A small masked image model, trained from scratch: 48-pixel images, 90422 training examples.
Rows from block 4 of the encoder, named by matrix and row number. Rows with one number belong to one neuron. Each number is 500 + 50 x the weight over the matrix's rms, rounded and kept within 0 to 999. All counts start at 0. Numbers have three digits each.
# fc1: MLP up (encoder.blocks.4.mlp.fc1.weight, 2048x512), inputs 0-46
# fc2: MLP down (encoder.blocks.4.mlp.fc2.weight, 512x2048, transposed), outputs 0-46
fc1.699:506546560540573522570482483449435465514505500389487452566491367464466506584615519500556566481516520473468416509564514493571481567509472455450
fc1.700:524481579414511468471398431517644473554577393493506554467440535514529567457508590511531485552389573546553572553353505506472576481529534458535
fc1.701:536571525500561471511455489507600504505577567488443450496508490505548474508487520579504459529474484532483580475467511517527513522520488550549
fc1.702:508507474509509492497511500504495508478497486474489482481500514524488516505493514494511491493510491495506503549496520528520526499502506502493
fc1.703:491516510502533493511491510516505502498505487494489496518483505497481488506493501499519498486530518483494489501501499492481491509530511514492
fc1.704:536490490520466494491398465461567513453504551490517490537512518532432586432515504509452521476419508506518435461468588498534479441535477437501
fc1.705:498491477481496461501478527477521529511580474488473497486475485471523539550473451458470494505503488482524492504535521483495505518501477462494
fc1.706:588558581380436567524446508491515532468539459384547469588450592652435508568521580545492588626456414488571486513491486495519376500599428498468
fc1.707:496445553445459435440505603516552427469438551534479438438510565432569483447526479538439558495489514484535494468478507493537503512493509480392
fc1.708:490459431521579594441424444516624510582577392512566648418542423657453526548510391604452556422553549466405562562486480523474490462443537519485
fc1.709:460435557468492505543534438505451454517502543580452435499537439584500471582550460456448460453489498492440474488477464479519379466538472480611
fc1.710:482458566520540479491512488521514490519483467482568528551557525449525501512494520477445435586476444468500544473502441522501518482497471519475
fc1.711:516567537494510559475528433494482482531481449552479513443486501516479508523567493542526514520488496536456574512568503467474561518537523488518
fc1.712:481464510529533522570470465447514485519429524550497476453581525502470589467553488562481552608522515523531551507544511483477459433488554489503
fc1.713:530413514550434532512445479440526506458551476485457484466518526490513576438540469575512435502526477516458488546428525562575506460511420516439
fc1.714:586590385612597389529409475512531457441508590503453510355368506528382496556582452474525561401584462446549476475518420552462578576569545384558
fc1.715:553588526488535502497545488443413400486483528574467452449571524493522402507472555592494559410560435480438548503472450425535535536532568435429
fc1.716:458492493520562456437489481403496496503419506456497539553537498573500445524496533446499588507515438519510532575490539614478548578450585493510
fc1.717:426625515649636571634373504449541557504448392514505512505397371562594434429321556570550557320390478594370424417437512414494524608395580519347
fc1.718:558529505485476546483487559430526425498598462675311408494540525489412448569647516541432540444469514531375438594453521398525571444548413546426
fc1.719:600575613415517459530698464461469589510511331667537462440462609624565515549571559556469552373529536361367406475593496562465593545532479494435
fc1.720:499503485557508545516521529482485523504532503523518473544531460499483481483487518535526517497494537564460484492534491522508462482492471529509
fc1.721:488526402506472597392395530517520541522519415453540594450551429557520478534432519552512537549514549471490495388580373439595600526502474436419
fc1.722:498425525508424546508524509441482447506452483551547486509522525509555497495498516556518479561457468507429486481502449527477511535494486457518
fc1.723:521453454475443450521535489501564429502489517482588539491509506499424493518450466497541529485547513446467513482485494447502563540500515473502
fc1.724:514411432500544515517494527499522486452521480566493439442447549486482550459476501556467471567464511559433604519507533491536511514481565513514
fc1.725:579396574554499476617490549561597516554544574515516499429421541538574591526578517447488459510514367497364457537512467664517566523556515447588
fc1.726:520492535403535528527452500495568515525497441440438498497554498503521512539518472552484555580533448546545408504445512525544496450474533481519
fc1.727:492540493446457469474553541571397496455423560449530545465526583494573551533388538591543630518502428438483416501469430470465588476556385496528
fc1.728:490438438516485489636641516491481457493526480563590493509596641428544473477492489294464522412435368450581441537524468510652495498488490486492
fc1.729:589618493437479488494419473516552466482515488523530386548556467505403504455512509441537568584539557486521420539512550474377416528483470524572
fc1.730:417545442600505496543502479418472449420554368349579476405365448498505419468503582537467449421494451524479503499573501481435546640403549542582
fc1.731:497486544531513489500528470481498527506515461489452557478476470529504494523534465589459471496499509530501462504480461511505518491484530536500
fc1.732:438529572435538485602439502589656529517447405464516454590435471548525497305506558581573422546634562418593589547535430556492471531551435451553
fc1.733:500501490494542474466497434480500512491469525527490472526517509498523484437516467525589592520473481524553475522506473512515433501530567475491
fc1.734:636383396379531334600555520603590666529423565288526649298555441614519318526430563492520656427478426568478384411546304578498518386581508580519
fc1.735:451495439467583576523497482440426619501506584504464573434535335539493567540551382555485529481607576486425448485430487470528537478514409500569
fc1.736:554417396458423588503440528530625456716637374581432468620446524493483467404524476591469611555397456435474519569351464459416539433429470602482
fc1.737:489495487514496527508490557415520531484521519520504503490524507508547462492495521486572522398469512479522510513474539556497477517493501538524
fc1.738:579572613479504562525519513557559528513487498512398552528378506521385518500434532550560510436557488517478500385489489520517372600448438515530
fc1.739:505446494560478553475524468612523536455493436480613485490430426488392478531480540500443464529488635506447505580473592471499446535499611451529
fc1.740:323436534573553523514409726515501613501405643422549576621366493667594430433473499619545446253361455712559347413506342458512527633551559311344
fc1.741:540504458527527490544544525507436517517546482550466531448461555483484463506426559502438433510542467537517479458448554515559469502525549502466
fc1.742:486482507479523500488498504507513510507512497508505501504475504525480510500505501494511506493483489513494510477499484489502497511519511511484
fc1.743:556476456482470465493557585436635372486504452375407560547428493461514492512492556455591444497553484449437477657474476427508402416396615515599
fc1.744:473494544509518493552479421513523516460510525619521526510496372503442485446549477550449446600548532487516472502413471418405515489547509460502
fc1.745:601526471559573535405460473508598508500440542422509484515501414548470530483456433463477444443584566535555535470434497488522528502504483513587
fc1.746:511482514520509503515514500490518561509542478483508532475456516504528497512523476500460491499487539504504480497487518487494496490520504502500
fc1.747:457492488509478584474509490481515510505443529540523481474509538508537525470507471525490503506524547542415512526452525496588514509484414496525
fc1.748:559499408483575485507431452578458472598446524471488510504497507567501503475540533521516552548551515480561545517514493483455553491576444500461
fc1.749:551434475514471528436565629465450448558500500504508547471512563650509666605491551642560569516472546467543429403612383504505505332439534476464
fc1.750:482497516510541506555555597422479374564483514465546415477476560388504431544504502555544512559501465583605507423519513530463461476429567372561
fc1.751:437459565443457526473531504524516444502479476491465438520504456501492457527543541505470507445492491514526427479489388465494544535514553509549
fc1.752:469514513471422521474503466493497443495447515521489503506473522493479523486515486556417502542534544500498497526517445509545497487479528544439
fc1.753:531546602416397538486426520471610532642488375461541520415608465535563486563482567438472530474587472525554572565464475456411439508395552530466
fc1.754:520441415580601529468586588557563519510537477442542514468502511485512554499439470548498547522437457483530416519503407543586551467433491480509
fc1.755:597530498530488589461467465512556533544521443487508562532444542590444559513457530513495527467465540567518461509533496505528532502536537530559
fc1.756:512485455476460543521492425512529515509494545454507468488546453491517483496413586483523539522537572491516529489468476447510491478496485502494
fc1.757:468519487483505507518522509502487510519490505503496530530490499498483515479532513494526503500511519497482511472486478502497489491541524478488
fc1.758:485498509507466533538417498500532502509517495477505459453502486529492500484501459466513536513468493509518485478485490485495507526455511495467
fc1.759:445501463431495558495500466525534552571467490534620498520593554424457528465434502556443575503562564513565573515527424502453489492479501499591
fc1.760:591639603570661463466550662394507317346596521466318467358419541525523504322486293425596629518660535650475439347540597383642704521506582601405
fc1.761:528503372455494448582431461523526420483509466501479507525481538464509541463488503471486545530510453467510582504500501502515491554452463476464
fc1.762:534486520557522523497524507527450438461526477558529530509486487455551391521469532536511495527488454551459520495544503474494507471513499470523
fc1.763:462481490503494501436511461473518571514395480529475500540490557473479506491463533524512489513549543503508430547493419527488482503522474520570
fc1.764:504526523486561560544545465458582542445476517576572474537416494541518485504527460587461484499496480439567485474408558472552523541476457539427
fc1.765:537609601543406444361495476563583559466586558330555488470510455526529550477487518410505470564587488487490470431612586537434522552391528576528
fc1.766:564436544516426459507374567458584429531529618395554453489545420515367500551486406530527466580413561512472594423509337398563390488406471564531
fc1.767:579559490525514596563439409556460583547477563395485386456524555505483494453511452526590460491468587405379458505461563335568533443536428595385
fc1.768:511475519492458520519505514532493494513567511518519522503514509519452528511485489511527472488548524498519491469481495522515507527503516467502
fc1.769:494492446531515497505473403459506507567558518483464473464423521554491392685426656598466404456377530569530547492444443476551520585563468494546
fc1.770:459461406458545547530536463520360478537464438597479418543506497497570489433490459496467408428558493534483519490543460538474416489490484509502
fc1.771:535483503556510499503509525501553487503495557537489522524460487436515514539537501466461517544466457451488491471485494478544453503543524536513
fc1.772:486447455500497533448558383542574442544539457633527437541446512466370535430563519427519533471441542357433542519650455358391576599515477564515
fc1.773:569441515575451372330535545561591633512531511404538394513584509654510398465431550344625642564528479435487529600496446548515468320467482489506
fc1.774:453494509562501554518515508529497463514496501502490508452479596513545584468480506571510491613492438392463484542508394441478474637480447509448
fc1.775:518474509503530550503457508511526521490547490482500480515465524525489525528472480538482531538453490490492482544519464531421498532512513507526
fc1.776:418608572518510515581403464456373397425299611478496575508571504427459571452508634564517473513450596432466629357532373620427446412581502503468
fc1.777:509412547464367438499427571490511486477453418484551564510463579464426532398576485515502410588574539508528428437451450515454491534528575448562
fc1.778:506508499506499490504491500496495524506505504521488490501486507491501503506503513511515489499498503490495498513505495520495501493509502512495
fc1.779:548566538556482525504475447481482477426557565494574372438620610474536487404495474531420604602479474570487395481505535471526531546501544542535
fc1.780:463602606442412514508526583560457572471464453544435510532648374496495459544519507495510506563439503611459447497471629446572574595532426471563
fc1.781:478557549516515521499505496513447482475481468525504531519507525491515528435514500423474490510471499515527505489504512495527511527517548509570
fc1.782:544431477511483470555577499519472493403502515495456529466465567633449503476494533536491561511421550491557481395505525431444520483399508440541
fc1.783:550511577460508565396447422510458613359510623460336524486490521585469623567462356493383414580510476740495522473511460500504661465601511468480
fc1.784:447424537562471485475516498461482435482454436492498487468539483448489470470503518450526474423493514446514564541490554488548468464500478491566
fc1.785:544411494469527492552550603541500541473448399482457503429483522523554447498480491543503490537433501502445478462523452503558539450509479419500
fc1.786:566449570535549488557554404564532636562456527522489502632348503564529460478492527599522630505591421521436507498523516537517537560518415573559
fc1.787:563522581490370384446535459549453601436487491499539558461502657570550393335393395537458416507448441405490549480487531496537499535468478546425
fc1.788:469471516440511492520485456491514452509519503496531531500503505546494469480562562495473449562554489508503489508464462472508535486430491442487
fc1.789:509510540501530500498453476520491517461512514506494545521468492516493493501510479485531508511485499542503516536519494495510512515491485518508
fc1.790:475436404543510457524435332561398484667461565486513433583346438536504526494597529489420507456361453485528450396351533500535485389493547485555
fc1.791:531414557521423471501346587587498526388580501385547384402518479548517475494468481503465497665455507342436456580530438490427548417495500491511
fc1.792:525491495473510460490438501593518545582493463484545551513502447536496574550515486498541487571494512516453496555517475437519483518490460451471
fc1.793:541520532506509522527496492472498535509487512491490500461499503519448465520463513504515507499504489470486486465510477484481491476536524489497
fc1.794:508579431572507461517450512513429493532470485516594567510523561537432542522457501438655505443500565440513548442420533535503558351634512487516
fc1.795:547477487540548504465561595567447470526516472467502545430560461408597503480531542439502549357508516542554566508525509490430508502500422496506
fc1.796:493539496500515499515518506545501521516511470512491524463507485493501483502480489500482490500461531517451495530524491450495479497519511502520
fc1.797:513486473536568560439496496524483497464455506553542545515471519558493478534552529482454483478469493589409505486455528473459469475517536564505
fc1.798:477562467474530521574503516492430458486550525489490454576574474466474540515503524396486393489465401459534477563471488518482480501532510477528
fc1.799:539471501441527472553605497513519482540413419538499521581547523524408454423476508561570488475645430477516508456559505477544550513475530486485
fc1.800:607449439511403542522495462468564457488561493518546454339543441502528497501466640532522418497530450406589484454473576523497597498705486541529
fc1.801:584537530485478449520423530478531485501469518553460529546488511598442470461560449559474425446467434399460533558415494444512536473521529564487
fc1.802:494525487482511490476498487475478490499495518529494494481518510503519513501509504503502494502480505497500499509514493515483485489482497509507
fc1.803:536504516506531573549561411482518418455527520510545498461461536392436544399498612420431484570508521527514463522445519438444546440508503497472
fc1.804:457487521457574536529439545334632608472436508505491500420450488509493482429549567562518513477496515490600583530544478639644611553527568433538
fc1.805:457529508497399543483520486492455527460473424516582484547404438537476526546554545455561485526497526492450483458505477502562480553504615581492
fc1.806:535618503441527648483500482510609488458444437438567547477491593485537600505531499462396548483561571484534432530494459455523489502585606431461
fc1.807:481503480522514492534494499504503504467512516493515489499497499514509509514506509464505492508497523476500507515521489508507503480498511504506
fc1.808:496461524609480522384527486536507476490565517467415548492436522502517476575458479518436489540531518470508516485414442548592440509507529503494
fc1.809:489476484478492502530504529502519489482472523507526489497493485513506475502510524487480489505532482501508525502508485487490501499479500469476
fc1.810:540490577536440437532545490514498592543601466425480437357519368563605500428484651400449412424560532422365324437582447575471466341471484557563
fc1.811:467501527533570497436569445604383529518431412585432508514398445492428499512511559537466579398527476448558504530656493451537539657570519510493
fc1.812:503511484547391617460634492547483546462597473563507484580503506535501471551518496467447378458535477568558574490518547521520405456568479430540
fc1.813:490522523518533403443507523464516535522561495439492503502536534521505486487525545543507537471525569457525534488511409453449522556504493535496
fc1.814:555482509470546491497465519467552555578551518459547486488484515480518493517507509495495528504535615497471489457522497435531500466454617518475
fc1.815:517546448489483442535369499541501552425519513443426514492505476484497493540447508447520507546525434495436490438511469487441510525573499437606
fc1.816:497488569424426489561538494686521371525428485539536495437507495458509527442510452563569537432465528428413674549551458600558407459424515481495
fc1.817:482492495489504495508490519483472506507483481499512499491504525505488518510486514470485497514493500506516492505511494486501503490492497492509
fc1.818:499497500495507501506508502516510494505502490493508507504480499503502500497490512479508506493499508494509488493494490500499498507480510492514
fc1.819:417575511442517473524627539566515560562513492468385543405565545587497429501391502502526552504443497477474480434504439525462507493442500406525
fc1.820:610495447434505428529381497531535585545483563537508497446515522546542526541486514464529543543573468471484441518425429417437496522486547523520
fc1.821:526509528474480483523509477512521496509545469433523543542518438452545523529504492475489537496497491556472522389486486448456531497477510527522
fc1.822:500500534519531521530466505480460509529560488527451460511489471483601507509534466542481433463537455469506511528495411477539491454502500545458
fc1.823:510488501514500490495505498511504502516502501501495505500487498506510494492488489506519490500507500509505491496510496482489501487481498493503
fc1.824:489553504490528440516537569483527483495516415514454541494525491498459479548475505562504518456462566591522495463532506530517538555500497560479
fc1.825:506305491479561327605528536604534621588538576454462601461499510546550546469544481415495573543485449406417478358487528684591492476492464427520
fc2.699:436456435402532545449487441554593535530431533578480498489458497471538529502549561487475482418544501504352611460543506493481588499464472397458
fc2.700:511492563501550567531402488467517502568458511513574511472517559510558449442543552529503405414456508603574424431516481449601545510579531552441
fc2.701:530412462464524478467466506434490479520554437546585482496500526508555501456444548504499553438457508529464501494490491528499532454467441458492
fc2.702:469491513521511496536539506490488491514508491483532497466499514498479517515528513491481547516507530489496490499466500498511506484495505505516
fc2.703:505525502502538484498477490494501491503495517505496491496473498493498512495488482520501496476518516468494486492485496494485506516498482481514
fc2.704:459516550449520473489421441525493456553502461452476520459481521464454511476459491538513534530501474495562520448531490499531582558497479528462
fc2.705:498527520480520558515507542520521514475514526454509535473483558521484497505541566426494512534444514493503479515522481486491558522559447474523
fc2.706:457568449604479409451551422595600458552500462594385611500440597503553509469444436447547536560446345433499519429483409466493486538558560593511
fc2.707:507531544538452490504563516413535496477442501550456511445506464526535475509506582537544522495409438525515565526508463526529484512468461464424
fc2.708:388525621420489396438540438512469450554457489601438519471536664452476512533604507496456503466547507463548567578555515621463463399491528518516
fc2.709:523480546504507461514412469495431533509454486532563520492598514579522538446418555445571534520471529418501453505456513478523538541460515532558
fc2.710:499491479458455555504495419475516533520480513489503558455516507492480519550467494533515492523530483471545592525530466506505493438491529531447
fc2.711:541604574504543437534482497522553471441492503536430474485577457502532484500564578499511550554495495437502560505492522515521511544491526558487
fc2.712:419572520540458407559526435500500444487424492480498499618568464512507526508483523543537417379414555519522482413477509466493465512533539548483
fc2.713:456481541482478467550508507440516536478500466487459553475531490481500527524521454471505504529481430486500459559550569502456527409436500573527
fc2.714:336447495551567482436522442569519511568464669447429312594517524386545544546439512410452561532488445510501384520495566629410418490425507558493
fc2.715:503458559449476517528486419516529584490591469428526451448531522443476498436479593576584504530504553535505404555493447496523439486482468519517
fc2.716:453484482497537546626561456522503449498534549468450550522527501498520452530445591448472516492453491467518498484493460524499482522473488507512
fc2.717:575503563377519511600513582492448362503536393420622390580560512629409343567579543690360488470533556467589476437520556513430471563402591361384
fc2.718:476516430548463463479512434400479508581485532442682522501438554426606554530576385416472439534468443537434672499505374430648433436453569459477
fc2.719:463512598354383542522541419523552485496596525399420599511531401486337452480547465458536383552442550417508512702547498500483609392503418407438
fc2.720:517503543478518469491492512505487499496511526510507509494507514493507482548503520485502493486477524475481511533494470502509511538478469486533
fc2.721:598456616543478492447524487410548515546356564531479472519485531487492565592519521517378485406510602549601435497457537435548547408453545539531
fc2.722:549514457479458549524476481481455478495407511493509539565536541472506536534484503515482455462533407399520528470527512537606486536454479480409
fc2.723:481511457443526524562466445495482479514508456513469494517499500486491492479532583519467510512512518517513506505449531549493502469541568473496
fc2.724:479538514435481481540567483503489504501452569524582538496495420404473418521524534491493543554478436510496467499424507482490451465498399460416
fc2.725:608472496552487449621526454503511502553440510595509478442517464501533425574368540442479533465522463321397484463494449443507457590620517586519
fc2.726:510505572494512506532493493514526439477450540483551474566512451485425550537497559471493549509516459495490476464565480549522574470481490440509
fc2.727:507317497576427596336532523586414558480567554558506446525522524511496454434466442378693495594542509467510508466562686410524458497561422385508
fc2.728:397396611437581583472487437525415547340519527534378583532481535582553452488550504486426566549491518488470654433532588467532538388461600444474
fc2.729:539506498583551484535481399510468540481536541513475519396463423431509441599511559563615466426327612608453417575476438480511466407505611528469
fc2.730:480590500538462547433496464616592562475494497514442432587449607513564508562593513401561507483665376372585384576562499526567368515468441522484
fc2.731:441472534499496522504503459506525480499526498450467500523520480469509539522484513491543527491488514512463482521485527509529535481530510533524
fc2.732:419409472570521445531530427497506552500377490586582464716429413458414512588631519514435460529572593519456403602435555480437499473407549564456
fc2.733:496494449483559517514478576435550543449455512486535484471477485522519494494541512494487523457509485507488552508498489504546426458477542463463
fc2.734:406529542539569579489559561297419513402523602562391510503525515510520477565613427400689503486434584389570456515462534400395446505532487456319
fc2.735:464509510437451519476486552543517565502466485489534536499459476533486516547486487414594513525505514484582419443475443502502512474480454501419
fc2.736:474575548505488574460542351522385432519450524400489453602378567509660501545462592474491501494501508394567652442452558471571442584531511546457
fc2.737:461544488502453459420512467523467542506493466534482490475516468544490592504471504536527494484544559484493533549546498468532563511528505547463
fc2.738:441538457397660569498513511443421472471392461456495572416429532444554566449496445445510508537519424503482504371489533631543498514464454566533
fc2.739:393403547509403657531440536470530404523500445418584428417417543445599452459489408620568490495541394474493428459483537538477474487538506531534
fc2.740:406576554517791463542442620574492594516602644397728216374527594545348442530661317646517428553586552439719333611348656502553477457549676446355
fc2.741:489613507401437485526438467556630466491474465442580477611584495470537623491522539499482595500526563496515518547526657526464480496500440356504
fc2.742:511473503514501483498503504523522512499515517505493497487516491496500509495501478472492529518498513489510496508485494493486476507501524474502
fc2.743:421483498380565529559539590538588466432517611554560558633529422514428458478414453418541526503544486501446535460400533633571557470469497492367
fc2.744:491576505495493435521573555479511520526457541480495600474515429515517442530509500578517579567563522517391525522535581578544483503490563426524
fc2.745:486574470510486542550518576474559514493482488495438525577585436390551535419510516405483473529466501528569498541588475541533555417479457379442
fc2.746:474545485504514475486497514496511480519539498505472541501549454531511480499507497531494471525514480489497506490471494520536485496463464458473
fc2.747:517475463450480556490470472573468514483476515520518539446557489481502550461537568500543512483466521553522440498520480504539554448517520516503
fc2.748:467561464499542515511582572480500493478501429485474532540482486501487571501463540510449485455481552455561501546518480512546523494497436525571
fc2.749:407536411476495464399541624376502438488510477510552609509556458691571435409618555473573529591357533476438567647467386670519402410472536445366
fc2.750:489440574461425493500453420511404414579480607532524483585543493623473548493564531571493540545461550501506511403427492525594432430497481445493
fc2.751:466498489446582562514509452512549524495497508527533518565438454508485503465564527480477471530507471453530446489496491471525552473455520481506
fc2.752:521509451548511479533471548421485509492494478547544486509546499498509513511510490418516494495519452478537503511460480521470528494511567536497
fc2.753:566525452447528624447498530588498411408464514555477396518479588455556578505477555526499483526618575461362493570511576540445513493611584569481
fc2.754:461487524501514482542517420589633420511521392479574519570570355499486459495466450410667542476522499535525522485483529419437493478484500529559
fc2.755:549557513548524468494447587521590542479464471502533491516522526531473529489543470504441514529471501409545512501490496559409532531537492511496
fc2.756:501470499497505556451495430479544564443517466519512494517532534504559522524533470474479499521485497449442501483469486495454519529468494465508
fc2.757:478492500498497497482491472494499512503478506464493544495512509524490493531517496506507505525481522504520510481496495483521508481483479512480
fc2.758:506447500521492514511565505497512503461490517491521478485494503525511467483529471517494514494510524488527438438505501470455474492500487502429
fc2.759:518465573495517458539449462592542462544539550558531443507445485504534502554440435593520473464463469580540474483435582463407552495409481517522
fc2.760:436545431439491502423388511386509600480430307546591722521437458523418534557617488450420563479433329312515399469499444525549341537560524450483
fc2.761:514509582509428533522531529542503422517480457533464535534483473587537537523525553491529519477431454436550521481562440500532585510445494529493
fc2.762:447532537529541485510437424488551497522467518478532510440529490488495461532476423537511491527496527509466538448496449472511534499519507459545
fc2.763:462454538452565521493568458504522499464522494530506492504479542571453531462507501508503479443527503502457437532502517446519525498432469503388
fc2.764:496478483476492550497486489508529514472456489479530541538466542450447472495513515473482527541467488528496522480517479456434569537481456504543
fc2.765:560614497527507436494338491581462457375385404422532461522547529442533510570490459435383435504466479492375498491506519579497490541429568612485
fc2.766:555572526468439533516541490510565628465485478354448441408636617515496299565470580485364527524574504378440382548485534406536527500491525454421
fc2.767:576620459485568488455541465479466459431408593558440470510472350435436481454501473593611425468585471264495523550383661459513440332545545518560
fc2.768:502517533463494524486519527501492527482515523512504467483518510534460501508502500507479482489492487497494477489482497500503511482473482503485
fc2.769:415486538427499451463480579453495489516544536476570443657528493489396516422660548556541436435409503521594463486512607535528484492388574627598
fc2.770:531454458513422525585468463539564462492504520493474484517540531477400529474493444369495521498490507510448395509496492440484440475501579488463
fc2.771:506521494554494510490487470489522503502473452533466460464465481520433514496450500520517451508559510580474500491537517485548531527516532489438
fc2.772:489535535478587540487527433296527405465362419461518380506460503583546406590495487648478463378499477484402484474358443579462473448521517397505
fc2.773:416606530399492448452478316493541514420527511532549368613374428410509502481466557507430494370519494532435405590509681458507576554565489527447
fc2.774:481504465542510547551581496503418488490513543489550519608514512475409503463660481403412495505425489541512531450497520506593475491524525557434
fc2.775:533544531476500470525449502514499520487481472524517517530534519444434464502555509469570461467520552456507506531524538503463488500475513452514
fc2.776:559512604442402418613526319601581374526525456510538354486479475572571423514509510581634340475643484442612473440473527518443437372624520469527
fc2.777:484467575446481416433506509502561564504519469543432461525486549451444573463548564606517470534448434428475515508472506509481562493545492498496
fc2.778:494504519501505503514506482491502508519495510509506511502480519516477507515492492482514500491504499480499495515493481505506500506499485517487
fc2.779:576429498421511538429521464553422511578481499490411534530428457480410552580500524523513530507530502432509444385497564489489448484550436436574
fc2.780:532559503554424541510362609452552624511486455461497370384509582462531559480662563457530518491417538405512350463422397451465423488485396484503
fc2.781:461561493490503507476479505501464519516507477477486494503426527475511494452498503494463530522486471489488506521501497521555529520564473475485
fc2.782:620533455436507570460478455455593619483575497432450476560525493498536381456509422525528564539466452505532558459578446495447435389467495503515
fc2.783:575425512526476617459438489460505572474387502528534424542593531446493604523435424549455397461624445451544457522395446561509425617389494589487
fc2.784:532497493546463562522507468506536468428407492512540413459460525518480527476527532449503452439466464493474497492535504455454530539466487426442
fc2.785:463466508467535469483479505508543441480584401474459490566500490511496501509531518478453475508514546462467536578525434485551533463553449575496
fc2.786:476466404511388623426551619429495435469460483490476381481512615389459420531496618494427478615442564550565436408375450513373538426523482526510
fc2.787:451616490400617436448547429521458647559411461501561490520494454635541507530489584478594618454589565374619574447421560438527474479453516434497
fc2.788:479521534489575502459554463578501431481454550449442524431514488582542467470576490543506481559466515548522522538540477494457511492439510506458
fc2.789:508501487489512501505512529515497479489482476501455491486470524515489497510484497490509489520465500458479506496492497527541514466489473489452
fc2.790:441597461485482600464489614327351463498562554436533427576528571471519424530555320494516444570427453273455540557532559378431490552367501494547
fc2.791:439594477429480505496540422491569440621578559499548435543583464462576487564577585547548501521490520463497525546491531481464487525545459561538
fc2.792:543487491461547483511481477496479504570433575601559478455481502469506631466447524524529507461473516383512531522507465460543564481422440477478
fc2.793:467480483484509459487521481515498471468489498490495519494457547513466502525478496519512468464520540494475509498481486494494476458543471530489
fc2.794:591535572570461487382518528583636447531424446496504532482521438603496613573469426394507447495486465401529513430573405445590485569465379572420
fc2.795:539485509490458542531479475483455488418591505505516429455556455455455480513477445586437506594497514479487521496491442503561481516493577461576
fc2.796:467475497488458462476495518470454537536487525489492496535471490494542527491515475509507486484507512491489484502482460494436536519508472481486
fc2.797:516470526437527528544515517538501518561444437510500567530480447457529421534522442537553501441492528442537478518437503494482506476547443459501
fc2.798:411431554458420578510576480514485442457507514545479487632481403547438486553479451451518511487450550581518522465495394475481566512493494454599
fc2.799:528510505483458500475504553512483598538481470529449540488443451448452516512465525543471488445439384445525427495507546501454476449573487546458
fc2.800:532439585481579318491513520505386405496469583591435484568572561575491423526421461440467560487511493545479505626605468366338420650487540525506
fc2.801:493445544488551542636503462527490515449480577535501607489421521461549499536524565459445472559471516404545440393567489548507543452527530566594
fc2.802:504507509489514511498506505505492527505509508525506495500497510505483498499508504489509505490495498490499505494500483522495507476502487523502
fc2.803:416513472477597519504543492471509495495536508560518549496579533560471507440536540543478459475527520511546596573459530549555548554578477486510
fc2.804:359513400463483538519528448519535501529576498552432547593449449569336539525531411387452487474432455509475542612439508553436529426549446557540
fc2.805:376499457503593514434477527401462548498478515465479497567494498411502527527537404461485546503461443454479500422520433520545542518443503514528
fc2.806:453444367495536401492544490546469514521505534604578582550521495505623404508510469482559596535426472511447548400483520467595465494429534405479
fc2.807:502495487479531506511511501477476491514510501492499523520491482510509505512517494533495496506491478483476500515518505511490498487507502513493
fc2.808:431418464464483571421558524450438451615506491536440490478549487529493418485448524496505557474550536437452447476533548553427456453575487451496
fc2.809:471481506481523503491467519491516462525530525495492470505493496504491512468489517478493493496522496505473531502528489492498500505480484508490
fc2.810:378490508374507576499482448553387543301428504537450443547538490521584507398535420522468635419507510513487418554376520490579434568421563506457
fc2.811:554493546527513541496510417498522575470472577553468559525481504560494515474525413537483484481511559517557535534434483479607575549466532563492
fc2.812:466543495432498520462492520371499533484465440551439486601492506470486436509590453543547460379494438479533508465390518577556541485403464506450
fc2.813:500459519503553462538476519460529488473545490514463479484523427514495430541471497480462492495554449539541445511560518565535476505545482515471
fc2.814:378606455373592469492497391528431407457444528442594504540409491536504430460569532488527548511486503625431488421497481474462489405537417434448
fc2.815:490442512528442409473474545499556536482422567507498497462503473517501489479467479467564538409516519430505513411517496523384516494490480497520
fc2.816:454528449529479521515391497516487602499565458465411520563585617457480456622481590480502586523511433482474468555440484491472439440500396491493
fc2.817:499491496518514498501506520471501500499515508503507506503491493507485503514516497525491516478481510514517485536498493503513510499484497501513
fc2.818:479504509494511486516501478513517503525491483483516525493489503498491509497491522493510497500507499513521486506481499492490510512492488502506
fc2.819:514463482515460430513449475449529474537472429451498436538601510465635461541505517501442496496512447525466533433477628438473509532517487446533
fc2.820:515452477506563507507549565468492461493516439475537458506489489439502553551449583514537450519557484525498606496452469506434515472459444482447
fc2.821:545491494501498482486514501506510512494542518452542566583513457509466548528529519468506468508469562490504497481466514573525509484551484493537
fc2.822:474570505541525489501466511474546547527516453523549507469575501478524529523463549488563472398446471510495491522551539452534525474516505514505
fc2.823:510511495506506479505510504508514486514478500495498505496500499497475492495517508495507513486498521493513526517520489496479514502487485473497
fc2.824:549520514417469439496463584516550522496481487513495464516470556504544463566455507528454541468456457510488517484484478461506504494516474524552
fc2.825:657286392613477536545437529528617495568535603389445531424425410405519530597444528541447472414611441379469382606523437459449409555592445541538